From a checkpoint of a small segmentation model.
Model: encoder arch poolformer, decoder activation gelu.
Data: 145000 training examples, 4.8 epochs.
Rows from block 0 of the decoder of a small segmentation model, named by matrix and row number. Rows with one number belong to one channel. Each number is 500 + 25 x the weight over its row's rms, rounded and kept within 0 to 999. All counts start at 0. Numbers have three digits each.
After each channel's rows are labels from the 100 images, of 14976, where the channel reaches its highest value: "strongest on" is what is common among them. Only what is clearly more common there than usual is listed. The data: Sentinel-2 satellite tiles (TerraMesh).
# convs1: first pointwise conv (decoder.mid.0.convs.1.weight, 256x256x1x1), inputs 0-127
# convs3: second pointwise conv (decoder.mid.0.convs.3.weight, 256x256x1x1, transposed), outputs 0-127

convs1.7:567478502502486500507467479477508489482456492465478502540515499489532509513482498484432471519518478527536499542500504526494504527496508474508481524473497511456492499553490528493519479485504494495523472512516439536510460501513484492516446480492515515505500509501483504465559515528497496485458544522491495516509511503558463487528497492515530521496472463439507567491491500496463472473513
convs3.7:489532511506472497519513499523503545468534518533487532501512435518525498478459483542515532468488491538495536469487463503481514515534488474506550528489488516530481530495513532499497506499491515472496521499500475523524542497495520523494484511460492523505517558517445526507503467523494539537514521493499516449507524505510458528493543471514509483526517545487492509500518516547530528501467
strongest on: crops; main land cover: crops; built area

convs1.247:486506496497524493469542566496497488510498509562493500483495546510471498480553500494501503489469493478512501476531527484492505551518558491452475506464477488466495488452532421500494492498520559506494493537505529496513514534510513509525516483485508513525475506569466487493479507449506513491444514477492514504500496508462548504482510533502514512476512509443485518489496476524472482507454
convs3.247:497494493493492531525476454471467485509472470537534525524471494502507501481513460493515501524530545488528495486531444488509476551495547486479541518500517515540501492478520466481521467532518485550491482504481497496463520496532477501513506502539521521494463494516499513473568491462525493518547481512477543494503474526464508503517532521523492493481494504536520517484526471462474524471509
strongest on: main land cover: water; flooded vegetation

convs1.182:472461508495520498527508549518531482502482470499473530483501477503484531492488518521493514517571517500525518509470510493496534483447467499490540532432525456485487474545497484488467484499513446527512535486514537496486493510507503465476497508518526511488535484431502495491558502493478497502524521482482481516507515511482538512523504495540594515499515500488496504485526515533480511485552
convs3.182:491516508508469514474479558506475510528521502494426529478500565527494500493457494482486493472508516529551523464510478483515498437489506491492546564472509519544450520526512507497502503489529487513499506514494458475474483445525490523505507491482496511506475467505522525523506523492526486559491511514483502509490503536469550492506460527515537473523414542509542548507503483488462529490538
strongest on: trees; clouds; main land cover: clouds

convs1.43:553484527464448519491490526511497517517548494471528528523505474481488490480499493495482526517521506503506515532513472511516508468523515462497490524493504510477510475448505498538535509548506491505477506481483472483497429509482486480579507502465532496512534479522478512489515481515449469515473528513527496466494530461519508477505455487502554489512483507483485471504485506532484525490519
convs3.43:473566476477460494495507481525520490467532492515520537485549458492513511482462482483463482434473485548503518474506470500472482505486497455524501513503473522521497490532502527506501509473510538472478520485516481510542522498499536474454511520450470507493523524471481532513490452533469519535492528488488509457495522517512458516499543484503529508520502507470487533484486521526538536517455
strongest on: crops; main land cover: crops

convs1.164:520504503518495482496509471494488532505493509460487491530508517426555523500469475520491450526492499481525503514489503489526496544526484482484479512522505515518522502537508469442521472515464495489428486511511467541496515506489501487487488510487500525498471523518487507571518523472486485472508506517498504465536487498490478470489528485480490476448503487475511524503495466482493485524485
convs3.164:450556524500491497483465458509468513461547497479475560459485448484484463454471474515466463515507539474517494460513499495495480498483551475479497526480503531518474525510485485480487490491537516519459502471493469484484496467543514553485462521492497530490486480501481520519536481481533520506495509519499538484474481537469481456501513459505512486479490513495497537470502504562458562484499
strongest on: snow or ice; main land cover: snow or ice; main land cover: water

convs1.1:508527528475507466495522480460531512524518552512515445506510478476479518503505462505503519510518446470502482488514535487518480523512539511493516484505538446501458509484467471492475503497492499478514453470496475470486500510503498502519480477484522507510471502476530511499522458478444471510473485508466494491533550489481517489478543473499509516490512507482435487514483486505564524541517
convs3.1:482505485452516473490464452500545513481543497532557519484453496467516540523537557501490517512490514494521462520491480486506521502484520457489509493522466530485526485474451459472503498492539503525473484495544527524488459490538517462487457522514507515503505510513531516486534493487506511505497473519508552507463474545507500506473522497502446487471469463522504520474482506505484507494481
strongest on: clouds; main land cover: trees; main land cover: water

convs1.9:438458483497512474482627529501496527494470511529518508482496527510469522476527511516505496502480483495501514537513528475517496508500494486464472503422492510546523472479544437499516517493517516487486503545492536514496503524525512497497491500502509523513487498550540486486512518386489510510479519500485533484488491489393518492487504482519546522465508489500488528476527504512476499525475
convs3.9:504531484513489507463534562507515495482515533488504478483528517475504494512507523454478499479509460503507497504502525486447493466531470532537469519536491484517469498513533535484502481492523483449495505526520486510500479525468502491478530486462478481522489487474504498573469478555505511531456530490520471543461512509542480501522514476521507508481524490484523535525480490493511499550527
strongest on: main land cover: trees; clouds

convs1.229:476473517531508497508495452482524527532502495505519501483503577493511480517486492491528481507477499536497493497505496452510527496514490437521480530488498492564531512485486513508505507537516495518517479603479526539486512492513532511505477503514495488507494508506552503460508485502491502502564463482479507473502500509498480495476514514512508497513502507521515490456527491512457490519430
convs3.229:516522522500508537499498500532495458488522512514526506518472497533491504507498500488496529518500518537555541489514466520494518511517506461519530560494526480557476534518501525481506513537465491490508543478489471508501519521483491519480456500503496483454496502506467523433503504505527468525511498494515523490514530458472495501514530480538515474484484546441519513491528506489492517512445
strongest on: built area; main land cover: built area

convs1.161:472510483489509504539416502517514493486513464438538523499508467486520489542497478466478474489530500495500505518510544473499498517477518546506533519492500497505477485501482566516501528469516507501497519471494531540491502486507503513507553501519498514426494511470549496496501510582492513500519484507479533482508500518575485506494484503500505492512500504480473499497530501507553493478523
convs3.161:452527510509484497502470479488482541493537470495520542470483469480486513463440500531516477483509536500530510455499485493478468493515504461467508526515486519563465517438528496501498476503518519530471510482499468493502499490537516524500450516491485536477507482509486521501541475480511522528507512513498571479496489534469497484531501460515510495475538494488504542468486504530509549491506
strongest on: bare ground; main land cover: bare ground

convs1.224:493449460531526499532482538533513473452465441485508505514480511494507476549525506452505511510514489551494513495549547514491463497503519493544506546471511529523534489476484534463543451524560488510487537531505512490486489487513476539490495493504492513491521501520514496493483511502516531464454531501484494487524452504519471482515488479512523514531503450521490510479463500494515478474483
convs3.224:481496481481476532501495488497501520469528506465471472481508486469555474456459526506489500494515498511514470497519482422530514498485475501497433519494503494496468480507502507520479467503532517514516487519530477541496523520502488431470500484478506516528449512490481460478450444492477515515477517502474487442503476490484504505526519544507524523505509493511469498519496482485505502502503
strongest on: water; bare ground; snow or ice; main land cover: water

convs1.206:479478483531536491522486483509489482522467504490479484500478516497502506494500524501553511499490470521504485501492514457519482487452468460489491483507496463485492493552480497475479482528455503484475503494472497477513547453490554524442482450525446487494485521496531485503509497495488462488498493511506504531501464460500529518492552511506505502531531488495517484511484486497525444507489
convs3.206:471486496476508489497503528480530513503531477540529508498502515509481495491447535519533490490493505487503472510505476458487521478461518469493490486499442515520493476469463483524522493517502478504526483512497467520521534470497503469477493512487461501503484485517485535459479412504475493505462492509487514449506472525540515493508577516485494547458482491485431491509477504521527492499480
strongest on: crops; main land cover: crops; main land cover: water

convs1.86:497492510471462503494499518526493489501527460485522512483473521454480543431508532517508482497498516497477591511528504493487480486524504432492517532479523506488501461475491514505503481492518493513474533506487508526515482487485483470567470511462489512484515442489492506475492530509494505537485476487499491508521517524503501500485483465554490509465503495462451451491518506541472484453492
convs3.86:506461529521531473505488481482494480510495467514488503514467516515513522534518506512518533529526536478474512527505504536499514491483541493490535497530509521493510498464540454486513499532492478515528483508497523507481565556521487487536500505536524502494454526513506500470514531477518469506531533513519492523515496490495554561464463505511462437549524506509478496529528477477495477473509
strongest on: crops; built area; main land cover: crops

convs1.189:490496498514528465523488483493496480484498497444502451496568500528509531469496490481466508491520506484542508495483526483498490496479504546489494473488495463501486499523488505461462525501507520519481499513433537495503511471526506519491521501522512503498529600453519393514499505522494517489505494513473441527534529522510501511493494486495503491465509528504499522499511545499552501503487
convs3.189:475523518464480555482477492495445526498513465536500558463467519490472485474484482485508477493514506492504480466503492507449446532549511484448532515477460536479474481494521477476520468484550568524474492496472472470489512502548497531506482498464485521477485513513521545492545493474521509528496488507482494485465463551468476508549473509508480519471483493488513538465521484520514547480502
strongest on: bare ground; main land cover: bare ground

convs1.169:514507534476467521485512519482514496525511508536488518506505493551461492509481477502508514516499504486518532497498474512508529489491516514492505497505531484496512477452498480545496515502505497516510494492468532471481493507503504465520523489482484482503553465511489504512521500523489493505526477436479516515462566524490549537500473483501489528546511506469454508511489508537486527488496
convs3.169:459552520552493503506524487485480515496508494498482521474503448537509512489504461503511471521464504501492515448493523528499499509512492475510491479505500503493515462525517540516508504479500523474495547478523495514557473473477537525485448533495447510495555523511472549510510502518505528486492509485498514458508504493466494501472485511471527502517514542492489500494525530550497529492448
strongest on: water; main land cover: water

convs1.212:492489510515550500541493533552481415501466442509514517511487503516511459462541532511528510509532515532513518520497521511496478476476451486496502509493491491518550500484509493489509501505564480492504522501531526484467565532491468499463507517508473488497505476509548514504512507460512528487532490496497493519524486537474478510496498508511510512489528464487524519506482523519486505496502
convs3.212:520468528453484515508505518472481507501518467509473522516481551512509536532510490493467497496502508487513476499515470497558503493478537495460567525476505481576499464453532502508483483535485518526501495509518502509507478485514479496528476508496529524464484487553475503491526481492520494512492486489465533527522489477503615454505470510487495423527543501500514493466509491498488495483525
strongest on: clouds; main land cover: trees; main land cover: clouds

convs1.241:533483482505551537516498505524525503461480480483507513526483525486508443571542429465511519494510501516530495504535493489460490469515529455510487525477529539511486502484504509471555501516529496486504524530519494485457493528494461533519488510539526528504520518526536527464486535520522545494480505543482504483526473473520457497530486488487528520529486512528498500469498508506513530473479
convs3.241:516513519537549444490496515468483486545487472555523526517508493504424549520476504469513542500498518482453510506466520550436493510523522481476562457533472525479482506508462474490490530478479483516495498501449502459505501498514495530526492527530477505499500498534564519505545531488502471469522502504541508541497497501520462535465492483527514505486521503504449488497511508511524499492508
strongest on: snow or ice; main land cover: snow or ice

convs1.37:498487520497479449502511463515476547510508493508539453496524526461556459475528459484486492505503479472480522555513513470490493522545552482479508487535531496508501481509460486482482493492502504482518497504449493504510494519485478483531485509507496478505518495534525483488528489505482484556485474532497491466538526463504485488438529465550487478461477525479463489509505478497517488492495
convs3.37:511495495519479494461515563477469534519454497449512478487510500515519434440514467519505480498487481502526510475481556466475519501489462526466452499508505526491457496460481504550505499445527540486512491516522523497507496520485507519543531505476480484542540505488476490520485520515512505512511478503461493477524490522526510504513463555477510545479504514516516489496503508490491483478509
strongest on: built area; crops; main land cover: crops

convs1.98:510508477511502514551513466488506507487497508457500486512517506479485489552479477465513476493574490457531501514488502462477513482512555512473546501525532487518484506465488482504471485483500470502483504493505508500490475507495484499523484520499500465504523526465519465481512488521493491471490459504481449520488522511495506479540516504480474502502516487491504503497500489491553487496506
convs3.98:520494466519492487498553525513507493511500528503488456515561504497506498529483511497486522507499464521479500498500531473472517471505464529531499496509521490457499495546493529539509524469493495467507496527524501514508483485463489480485538484481485470549524497514489465475487500531497479499493550474491444511530513477544483539514493484522567516548482535464500479540476503458535477522507
strongest on: main land cover: trees; main land cover: water

convs1.158:514508595507552535488496495474506536514497510494512495500498477539478524535516495553507503494499515490520485510506498494514599488498492500486503505506518493490495488474509486523463581523500503484504462501506532511460515508494471481547528515535524494515501504481535479500500509488479505495529481511504488486451557491503489542518491553499497501516495518500505506472497510517510529512493
convs3.158:467520525538520477495470498531495521491573497488493522485452486536528532470470463515487525510485522526475542443479515538503488482521523478493480473499506513513491526542542506486510517531511521505465506460533513531528549491517528546498475535489485515495526520482507540479514501491526492483478470519503487483488512503462539508463510478442500530515478515459485497482539517545477530490486
strongest on: water; main land cover: water; flooded vegetation

convs1.121:402531508513510507507481522496563507513545483541499496476496498473523497509526486521516497482501493501482506517517460505494517455490499499513524500478485490519483492512496541498525510494485566512469513502515591468496501412498490491472548505504501484449454490499484506475469521508485491496579471503505534467495490509507467463438480490491487491472489509546491486511496482489504493483493
convs3.121:483536508504482538501478521502497487493528487510490530494470511479492460498468509522485493463508533529558518470525470488513481480499515466498526567484491511628489522469498503526480476502500526512484517504468475503489513505526494523488472491481494516473507501520471569510498520507535498570503511486498553492505509505485495449505501472471506505471443527482525540498495489486513535504477
strongest on: main land cover: rangeland

convs1.153:491492506476581540534496509522515518488488490495541510492469501519505456550520472461509503502537493510532485483520501496484492495513522481500522518489514539518498497493479502480515532528513497503497510513558518493481470519497495481531483486514510542497493537472535518494489484488478499488507506569485512466529500492497435482558471502463517481502487492525501512477489512496499518502484
convs3.153:477504480534494471491495423487501519506547479561514546465507452483517541478457491498511509472489496471492468545484523505457485519503498496487546479508469529473517477463457469514508507467519497508509475497500476505513525515513515508510483516496451519529519523538524504507536525504474539503511515514528522480517487531525472506481510490489489494498556485502468508473489511510547509503467
strongest on: snow or ice; main land cover: snow or ice

convs1.142:423495494499516470497529517484471537540488512521569517465508506463524458464501520503509490485507521504505467512489504515501471470497450496480537476510464517574505534479526484485516487527524496471552508509494525516535524473500506513471492512498531484497469473554517496488504501470496494479531488524539499448521445495497480501467470507488487488499508497570559505491501506515491505519494
convs3.142:522453523518547493496467469484507468501502461500494501529458479542507475519521536532524513549511526451496510522510500529519519536497530482466516482499523500499504508477510458495464537522469499560495497483505532513486514523530499512501457529564515504518511463534498502440506510443518474477522470515534529497498497488475534469493508501512459503507500500500474474473516507519509501470485
strongest on: trees; clouds; main land cover: trees

convs1.210:516488526475496529492489495550502482496522476463518500493485517482474555457501543502506499522490502515475556538509513515493530460536490449515488551495514452499521441460502527504497510514499507525449515530486503508491480480520524484539476502476529513472524462453494504487491537495465532521480487456496496506485539515532530477503482529544507467469494516467478456491520496535495512490474
convs3.210:471528484514473509528515526505485517444520478466507472496565508508494497476489446507488467481493477524530486468543479517510488491510471484540437488462492454510496492516498554480489511502489492465482534516515476506538442473464510473462479476471489500489531488476480497510483458537461495488477486466461514478480523494499470448517538478502536488496505513488525528490465506479479516535478
strongest on: crops; main land cover: crops

convs1.61:557474498502475488477478493504478486516475488481483474554510451479526521510514491480458506513515470504499507534516502488504505483502519509503479541499527484437483489500478512504519509500514484504510501471466468501494428503492515502518507485498518514540514518525466491486523522537491501480471543496514472494508517484552489468509429481540583543504488488484496545561498475504484471470544
convs3.61:526447495510533505494491520474483499523454480501510470503485550510471509505558494493505487544523502469496471521511536500501500486496502527464467469489507472457495496499510470498529510503500467535536466508502516488463482495515469517502505477532508485488452467512548467521521522476503471461512483502500484544498486484477530473504465505486484528489496478528532467516476492461483465490547
strongest on: main land cover: crops; main land cover: water

convs1.114:531494488529484529513489441559490504491498475466516554517512499497479475498505542552412518495518528520509557455466474502494471506489504499507536488522523530509488489527498508509515492469525453498524564499490492489510470506522479500516507519483545498474521474501502521467495505495485539494492507531485478472471449523514515528511496479476486529500517484505502528481504492515518526457518
convs3.114:489512495499486502537512496508506514503493505497476484502514492489499472490473524495469496512497465515468501517493484514526508513514498520521490495538528445492457521480518541546477475556505479470504506504521504493525575561471498488482473465518565508486504506504506482493476510514500478482517528463546475469545501539493532531490497531502507567489527521488503496540497491507495509512512
strongest on: water; main land cover: water

convs1.13:480524521519483515542490483474507486482527509459471497490488510503508485505482536514457485495542516501509473483474505492493521482492466510497519512494472473535506535525505493514469492474475477516509500501516507522467481527470483540461466545513538457496457437447498503450509523494511505517512463472521504550505455504512531508488520487490474502556492490498554479499478505499524518524502
convs3.13:476490550481502511482455514479477493527499441471475530494459495494494489479469479515502491511490541476490533507510493524531498505479526451458464490506478511541498511458500484461473487514489489538483514475498481489504479499533515524510433532505524527477492497487459513506510500465512518509540436520492554490503505508465522449490477504499452453459511499502488513458544518534460533482480
strongest on: main land cover: trees; clouds

convs1.180:505490507510459511496497505529515525512483457511493504532518510497474471493483496487477508500475544503490494533529491496486492479418493491506491495483486489532529523488530490524475483515506513565563499518509482487518472529512495554483470501497492497517586471507529508505522483573518514458502523459515452466506521512465500495512473520494487502494498493515496532512460493443497529452496
convs3.180:557452517479550488474518477495496511472490461500520507512535504460502514531516498476516524527501476483470459546492492535466532455465505541479494497568519487512481475470534492492520521528452469481495501503501556524522535498465484478478496485513472494505461502487454477546495502514499459499464501464509512542472481487516452485508516525525505471487540470530507509501481482504495472505536
strongest on: main land cover: trees; clouds

convs1.56:489481477486478495505489503535515486513486477528492501480515504486483498541512492544537509513470538503503504501500505490525508515439536509532533501508488508505480507464489524487526490499529509509514474473535507501495518530513474522490507496436461508503551536520493500509478480539526498501512512516471487516508503487507473513541510541492525610514508497549497493543518483458460497473500
convs3.56:552488483482584503473466501496480505476492491485531467537475514510530467531533492482522508569507467495497517520506462479563503473498496490507504528537524523522518482547562490510513512484489469502469486509483597522487536526478487475420497548541493476516494483475483492488466506497535517518442493471514488488524536525510495509525503547491500485486494476504522501487462480486510491492485
strongest on: trees; clouds

convs1.141:516456499512576482492492540495524496474489466549504484524528518487516452550517510458529530548480533513508494483519541505499477527499500496526483460460515517499486533452508507486559495505551512526547502532522514465471464486526454519517496515531481516509464528475541496508503490488501515480480514509478515484493501547466453477498489478479520509523491456542465522507524493498532533500476
convs3.141:460490493496506505498469436507529471458481532457462454480517490468563458454491511516486472530492514505496457508487524448546505502480473500504445486493511499493521488453505486515459460461536472531453485500498462544500477495526528459495499496481513513511474518487492477482477479487497502510492518536483480448506477500501494501496538479495486429486472489477459511511497496464507520511479
strongest on: flooded vegetation

convs1.130:564495496510499487480492523506507511518516498480489490543501428497450523503507520527466551516512491535500493519510511502535503444514489512512476540491507471439483526492484503495509510497507488496508501465491464466490485482504512502495507486515523518538509487506479459507490503501485487479466543511517447477499509484529530507524443517515577529508491480504507493550489512511485474498535
convs3.130:464548500519480493491515512517529493462532523491507536480519458467529484498465505502475487470466493558505529469464478487485487501470477474528522520531492522537515508515508533500485490480519524476471529486528478502543520501501549501468495522458474517508540508477465510511493468531504525533473512501513513447499519519523477497478509510501521496478498514457484530479506522520529539515445
strongest on: main land cover: crops; main land cover: water

convs1.31:432449484512488476468508569499523510483486502503501483480528472497537522504485517489501478526484495508478516487515492527531508494497473542520546499461487502537499505481520504508489494507513434501510504476522512523508491531520508522471524485485482584502493478480497495502518510500506529504476550503513499503474489527501489503514478519505569481483504486488498496510488497484515489491522
convs3.31:520509508499487518487501541513475524534497507483450494534485570523492490477535496506532557495509522511514529474523500490510507482532512504482509525486527478556457518481522516506495519510516520489523508528499482472491469465493461517522512484477495492470462464482493542490503521491519504518516480479465497494515510502480517531498473496485507498540433522527515498499501486476546496482504
strongest on: snow or ice; main land cover: snow or ice

convs1.228:466470536514512526525516503501525480476438502531489479484481456526499454517531482513504506539567489488569492484477518530524496469479554515507488502472540493502478507525516500450489492508489488524468496463492534520505477520491463520516538517511503495457533523494489449482502527489523488447503523508499470547528517507480513528602479444482542544544531498503497540504471524486481497514547
convs3.228:507498506508532480547497499476493486485489476497498498508479476489484519506482476493493534511495514494489499513502514505496506474485523469533509465508514486472545489587474495497507516482483507509512504477505486478501430500507511514491485520535500517516492547524504477467494509486457519470516502517484481515500503499497540501461465462490501441513554466485479481505518522527512488484465
strongest on: trees; snow or ice; clouds; main land cover: trees

convs1.73:490530501492520492496506479455513521549508553475501530509511503517506487494492494473482497478494498499514476510497547499472499501565478489488477490514472494495486547516498491511488498508493495490497507493518525505469478514494507475478487488496492486498415472494477514488488468446496473513530458525503517553480448482510479494485491469457459506526500519498544482528512509511483493589492
convs3.73:473495486504514467456524494491521531530452505501498493473553483509512476500497522478508496443469464488483481519474524500482505468453460525518521497518490526462497502513474522548553551434507514472516482509511534509512461506477519492470507493491479506542512536472541457527494505536475539480500530512499452488525490509538465543490519509468514519520542493503491500498472516503533483519499
strongest on: trees; clouds; main land cover: trees

convs1.38:473473504507503474464506520516516488484460517508483502511524520511545504459457482486493443529468491499485520497497502506530486518523479507492499516490490504500490500509520486541472506464515452487489498505480514544497490522546477521472497491494514585521497445495532490524537516507522554480495550503519503473485504563496485514517512487498536483462527507470507506511484490505509499522491
convs3.38:447513521520494471492496485482525494468514495495511525453486434448504495482445506510474404506480508478494490507469524516470481499470492458505485494496482537468494500519481500493542484459498502499475503465481506504507527506512539504452482529513512499511515511504489481527494487508480510506490530521533513484483475524507458459496521496484494518456528498509479527482505534522427527504494
strongest on: snow or ice; main land cover: snow or ice

convs1.221:499480494479492485494498515496465508503512502530476459499495514475524531462507541553510489496504558501497458478492537506493449485426484498501523497506466461491481506524519504495507504517520501484538539509505496519515455524493500531469505493514503496507479470434515505540521388495506487498513513496517477504501479482498491475480506518493513423518482508514498515495478468499483519476489
convs3.221:493542537545469497504534488515472509508487503518466543509574504477489455478464445537504480474491519511538515483490565494493517508510526494500512502465485483535498511568461514505488490466500500500511534497448490491516471509513506570576521502472475522474480510492476536488512549498498537505500473503479528468491536459463506496489486476462522461528505512508517510483490497519509535477476
strongest on: clouds; main land cover: trees

convs1.87:520451502503521495489493504483484503490496515477489522514514537494516537498465507500573482494483491531487469537507500479518522492474499445492452485466484513472485504524499503504507494551471497494453485525517485529501497495494505493478409497524387492519507520491480532487514496514481495495499533509506508515498486479505466535491530500491538520489480493497537500504521493496471470512472
convs3.87:493513517479499520531511519541517502457521529549530518512514497516501490504464494503508539489497495533521560471497442497503492512531503472537578538506515493548507537525524541497537491507466479461509538491503458515515519499478498525476482489488485498484498537518459508497519451523516498539487518488515506473497546492495509476502597469515539473503530538463499515494511506506529524517461
strongest on: crops; main land cover: crops; built area

convs1.45:504488504493486490533511525502502537517507521514507503500501494545509512503515494494427514475488493501490442485510478517518491521423504567498531477525460499507474534504493488527508490439481508476582508535483488488503536481486487516448531494514569516508505501507536499502487491515485498489523505507519506462458461489508496523481516525495497512509515554536531499495485534536533522520502
convs3.45:499480505514519493487546509498511491528495494539505468500541476482428520441485497505479512458474480517454495443476478491480516513574462495508517453512501459478507474512473517521504511468471470471487500498452451482507495513476502512518474481502459461466526500525490475491453482529488490454491530495528515499506495467488484452523514484530554496448484486489472486504475517484545474535485
strongest on: water; main land cover: water; flooded vegetation

convs1.14:473491467521474496493497489482504490506510524563526496479468502506482482490493516543500521511495510515486507501488484481489498462513487509508506525445474483502514515492499514505524515473514506497495499511499590463512527469505492507505586518484536461537475505562488476406527520489520516505567470487498496487498468509505486487472463506495508519492515482495509497482506487500532498505480
convs3.14:496538533493468550523476488521464512518531508481439540512457504506476474473469473570524482513520546512534540491532475517505505507496521442473502538484513522538490519504496516521454503507509533504516531490488456474500492491523493524530429506473486509490505496493440556476522493482525501541522472488469556465523509479455498483513469480509497498513477540491504522475518486528491531479456
strongest on: flooded vegetation

convs1.162:537509494492498487506506482507474518503487503421522493538502500493510503520502492478459477478494485475488510541527485446504495543487493457470492523511500507485512508503522495496488568481511473478491514518482468548514497528488504518515496487513544513468488496496498516560481508501492514504507513489512512463498499499491480514500509519520482534499515507503481504475549482518487512527498
convs3.162:535466483516513493520541519512529495513447511507517458507533551512525511556547513467511525473486466528481489545486526516494520527496467550547506489525517475509536498502503527502506523533484488465530499535524541529520493560471498469511559475508518476510520500486518470519473516533479487481489514477513454546494511473552472542472507544496496498522534494500515486537507506453536466540526
strongest on: snow or ice; main land cover: snow or ice

convs1.67:481482520508545543518505484494500510490472508489507504495514500509510507466522497511445504465537514514533464475510560531500489487469518491503513509480463519503484512539496486561502522479502511456509504503535536512505440499491495534496518491520526505484451516437496482506478505487488504469525567547540488464456452497473452551506490416500518441543513489504496513508494508509481502511504
convs3.67:497528486516497520467498515520486500519472475478519523513557492485476494475457509472482507520514498519499505520515530466446478462477490498506499486520490520515484516380469516499545446478499503501487498471487493463491506501502504507470465494518479504435517516484487496482481503506490506503526542508516498533514513509469468503479518466504528503478557475481470529509474481491503516492443
strongest on: snow or ice; main land cover: snow or ice

convs1.107:517487488518517489444515488502468492509515532465512515518489554514498498496500494502518488482437476484453496497554463474468498452490531482476496494496490491477520508463493479488516505506495519485510536570477539526518450534466518496516512470500559491557522524472461514474486512493498468507578496507499529473477470473509492533459487507476501508521511512528513472460531494532462489510438
convs3.107:486479504482501451471479429470492531525495477491460498493472493490509474476465486542523487485477509457456462519475535514523485477443492499465484463476468527449510471433460464528471508474515516523508469492489524493502490478518518482531503519508512516529521509472484485548479545476465526469504475524464492476499469525503492536466438518449460494533511459553460483484487510539487492460533
strongest on: main land cover: water; main land cover: built area

convs1.234:484533491491513486490532526476474516491509535546514521482504532514551458492528489465483490487481518459515477486517521492485503531479504509458488486514478534478476535486507448495524517467521545464550495516515525507511513546503507510501533488507493507520427506507461496512488483437500499492493482535500524521515469497482467528475506482474471522520487517470493527541517482521484512567469
convs3.234:506489485498493530522492498446471462528476481531561516503481490503525545494501464499507503547529521472534474499525457500489476566492543505494511518498514507526506464466547469456524442539518487547511489505506519528461502508520481493514509485530495504498499481521501510470556497469522472535531507518486534481492471516476528468527518514536502485473507518537527516498531469455500517486504
strongest on: water; main land cover: water

convs1.126:469513493490497502555406529496480498489499466474493500458522516506537498517517481496493458489557503489491499533488503479503499519475513507513557481464507494502473506502493554494484499495504541503503504516515535526510495482501499491512505500497492491407497491497478550485495495575492501516534481497493552525505488508553477481476496484517502533516487501486495501500509502480493497473504
convs3.126:481526505498492527483452497488462510480530461507506548499454507492494490481484500533508501483518552485551499466516461494512454496506535464469521538504488513581487504462496468495472479507529520542483495498461467493471492491542488530497472510494492528474479479506500551487510522471529517557500503521502568495471473539448497470524495469493483495468481496508523543488498480497495538487499
strongest on: main land cover: rangeland

convs1.168:499483507482531520484482497499509492517482519486545503495499528460490503494515522547552511499484485510473498504535476479480492472496492504508470529424498499475505494441502517461486506491488502470457518522509576493504477498482490492511525509493519484523491457432487510388519508502492485496561476513495494523533472494533490474479533518488524469456493499534510509501502470504504511494457
convs3.168:495518533473474500529459438498468516505512475505478541521441507504485475484505464535517499501525540484510518479521505509538500484543535457460519520468504515545483508453514497494490495548509519519499525496495503480492530479526470517519448493500514504471504495521468515468475537472511485497525446504486539468504497493444507476514488505478479482513475508546497520472515479530474540474492
strongest on: main land cover: water; flooded vegetation

convs1.68:472515487508544479536541473515481529530496484527511499488509510485516499510536524518527497497523514489498509481483488463479493490527465498468477505466518497521481489455491453503482538502530476489485505499476548526495508535501511515497487507535495479533499492543603476478516523450501516505535456499493492527492483501426491489476513509503508530492485497525490512520545478491429508516487
convs3.68:491494477518502474460534539485515514494493511502530462467533508477512486507496508452472512465481451478483475493481534486452483483507473529508486498523473491496498482505539507473514484474524473455494485517515510518510488530471515478486543487486476511522497478477515464601480509549480543500459538505518456534468484523560477496512507482495488475485545461478494519528476508509519481525529
strongest on: main land cover: trees

convs1.192:504488507507510520489509495497497503519469519485470480513482491498432542514508503490455497509496492503543535487510509486518502517532455504504515438509563493495495501550459503507494487442527499487498511488635506506489549496503473471471530479469508505498476450484487460491500509456489477434507492507462484495480526550499520507560503478449517482495534512515498561530520508516481494554504
convs3.192:518478469463491497493495526478486563512520500474480478488445538536558516513511493479535504506486495496505474521496519488500498507441483530473458467500475497526526433538508490469485510510543492514524471523563561523512501451496501464518526499505534514513513488471484493524500494496445504478483479509440493485493477525512498478481494520466499518535527478513467488514483510499475486471556
strongest on: built area; water; crops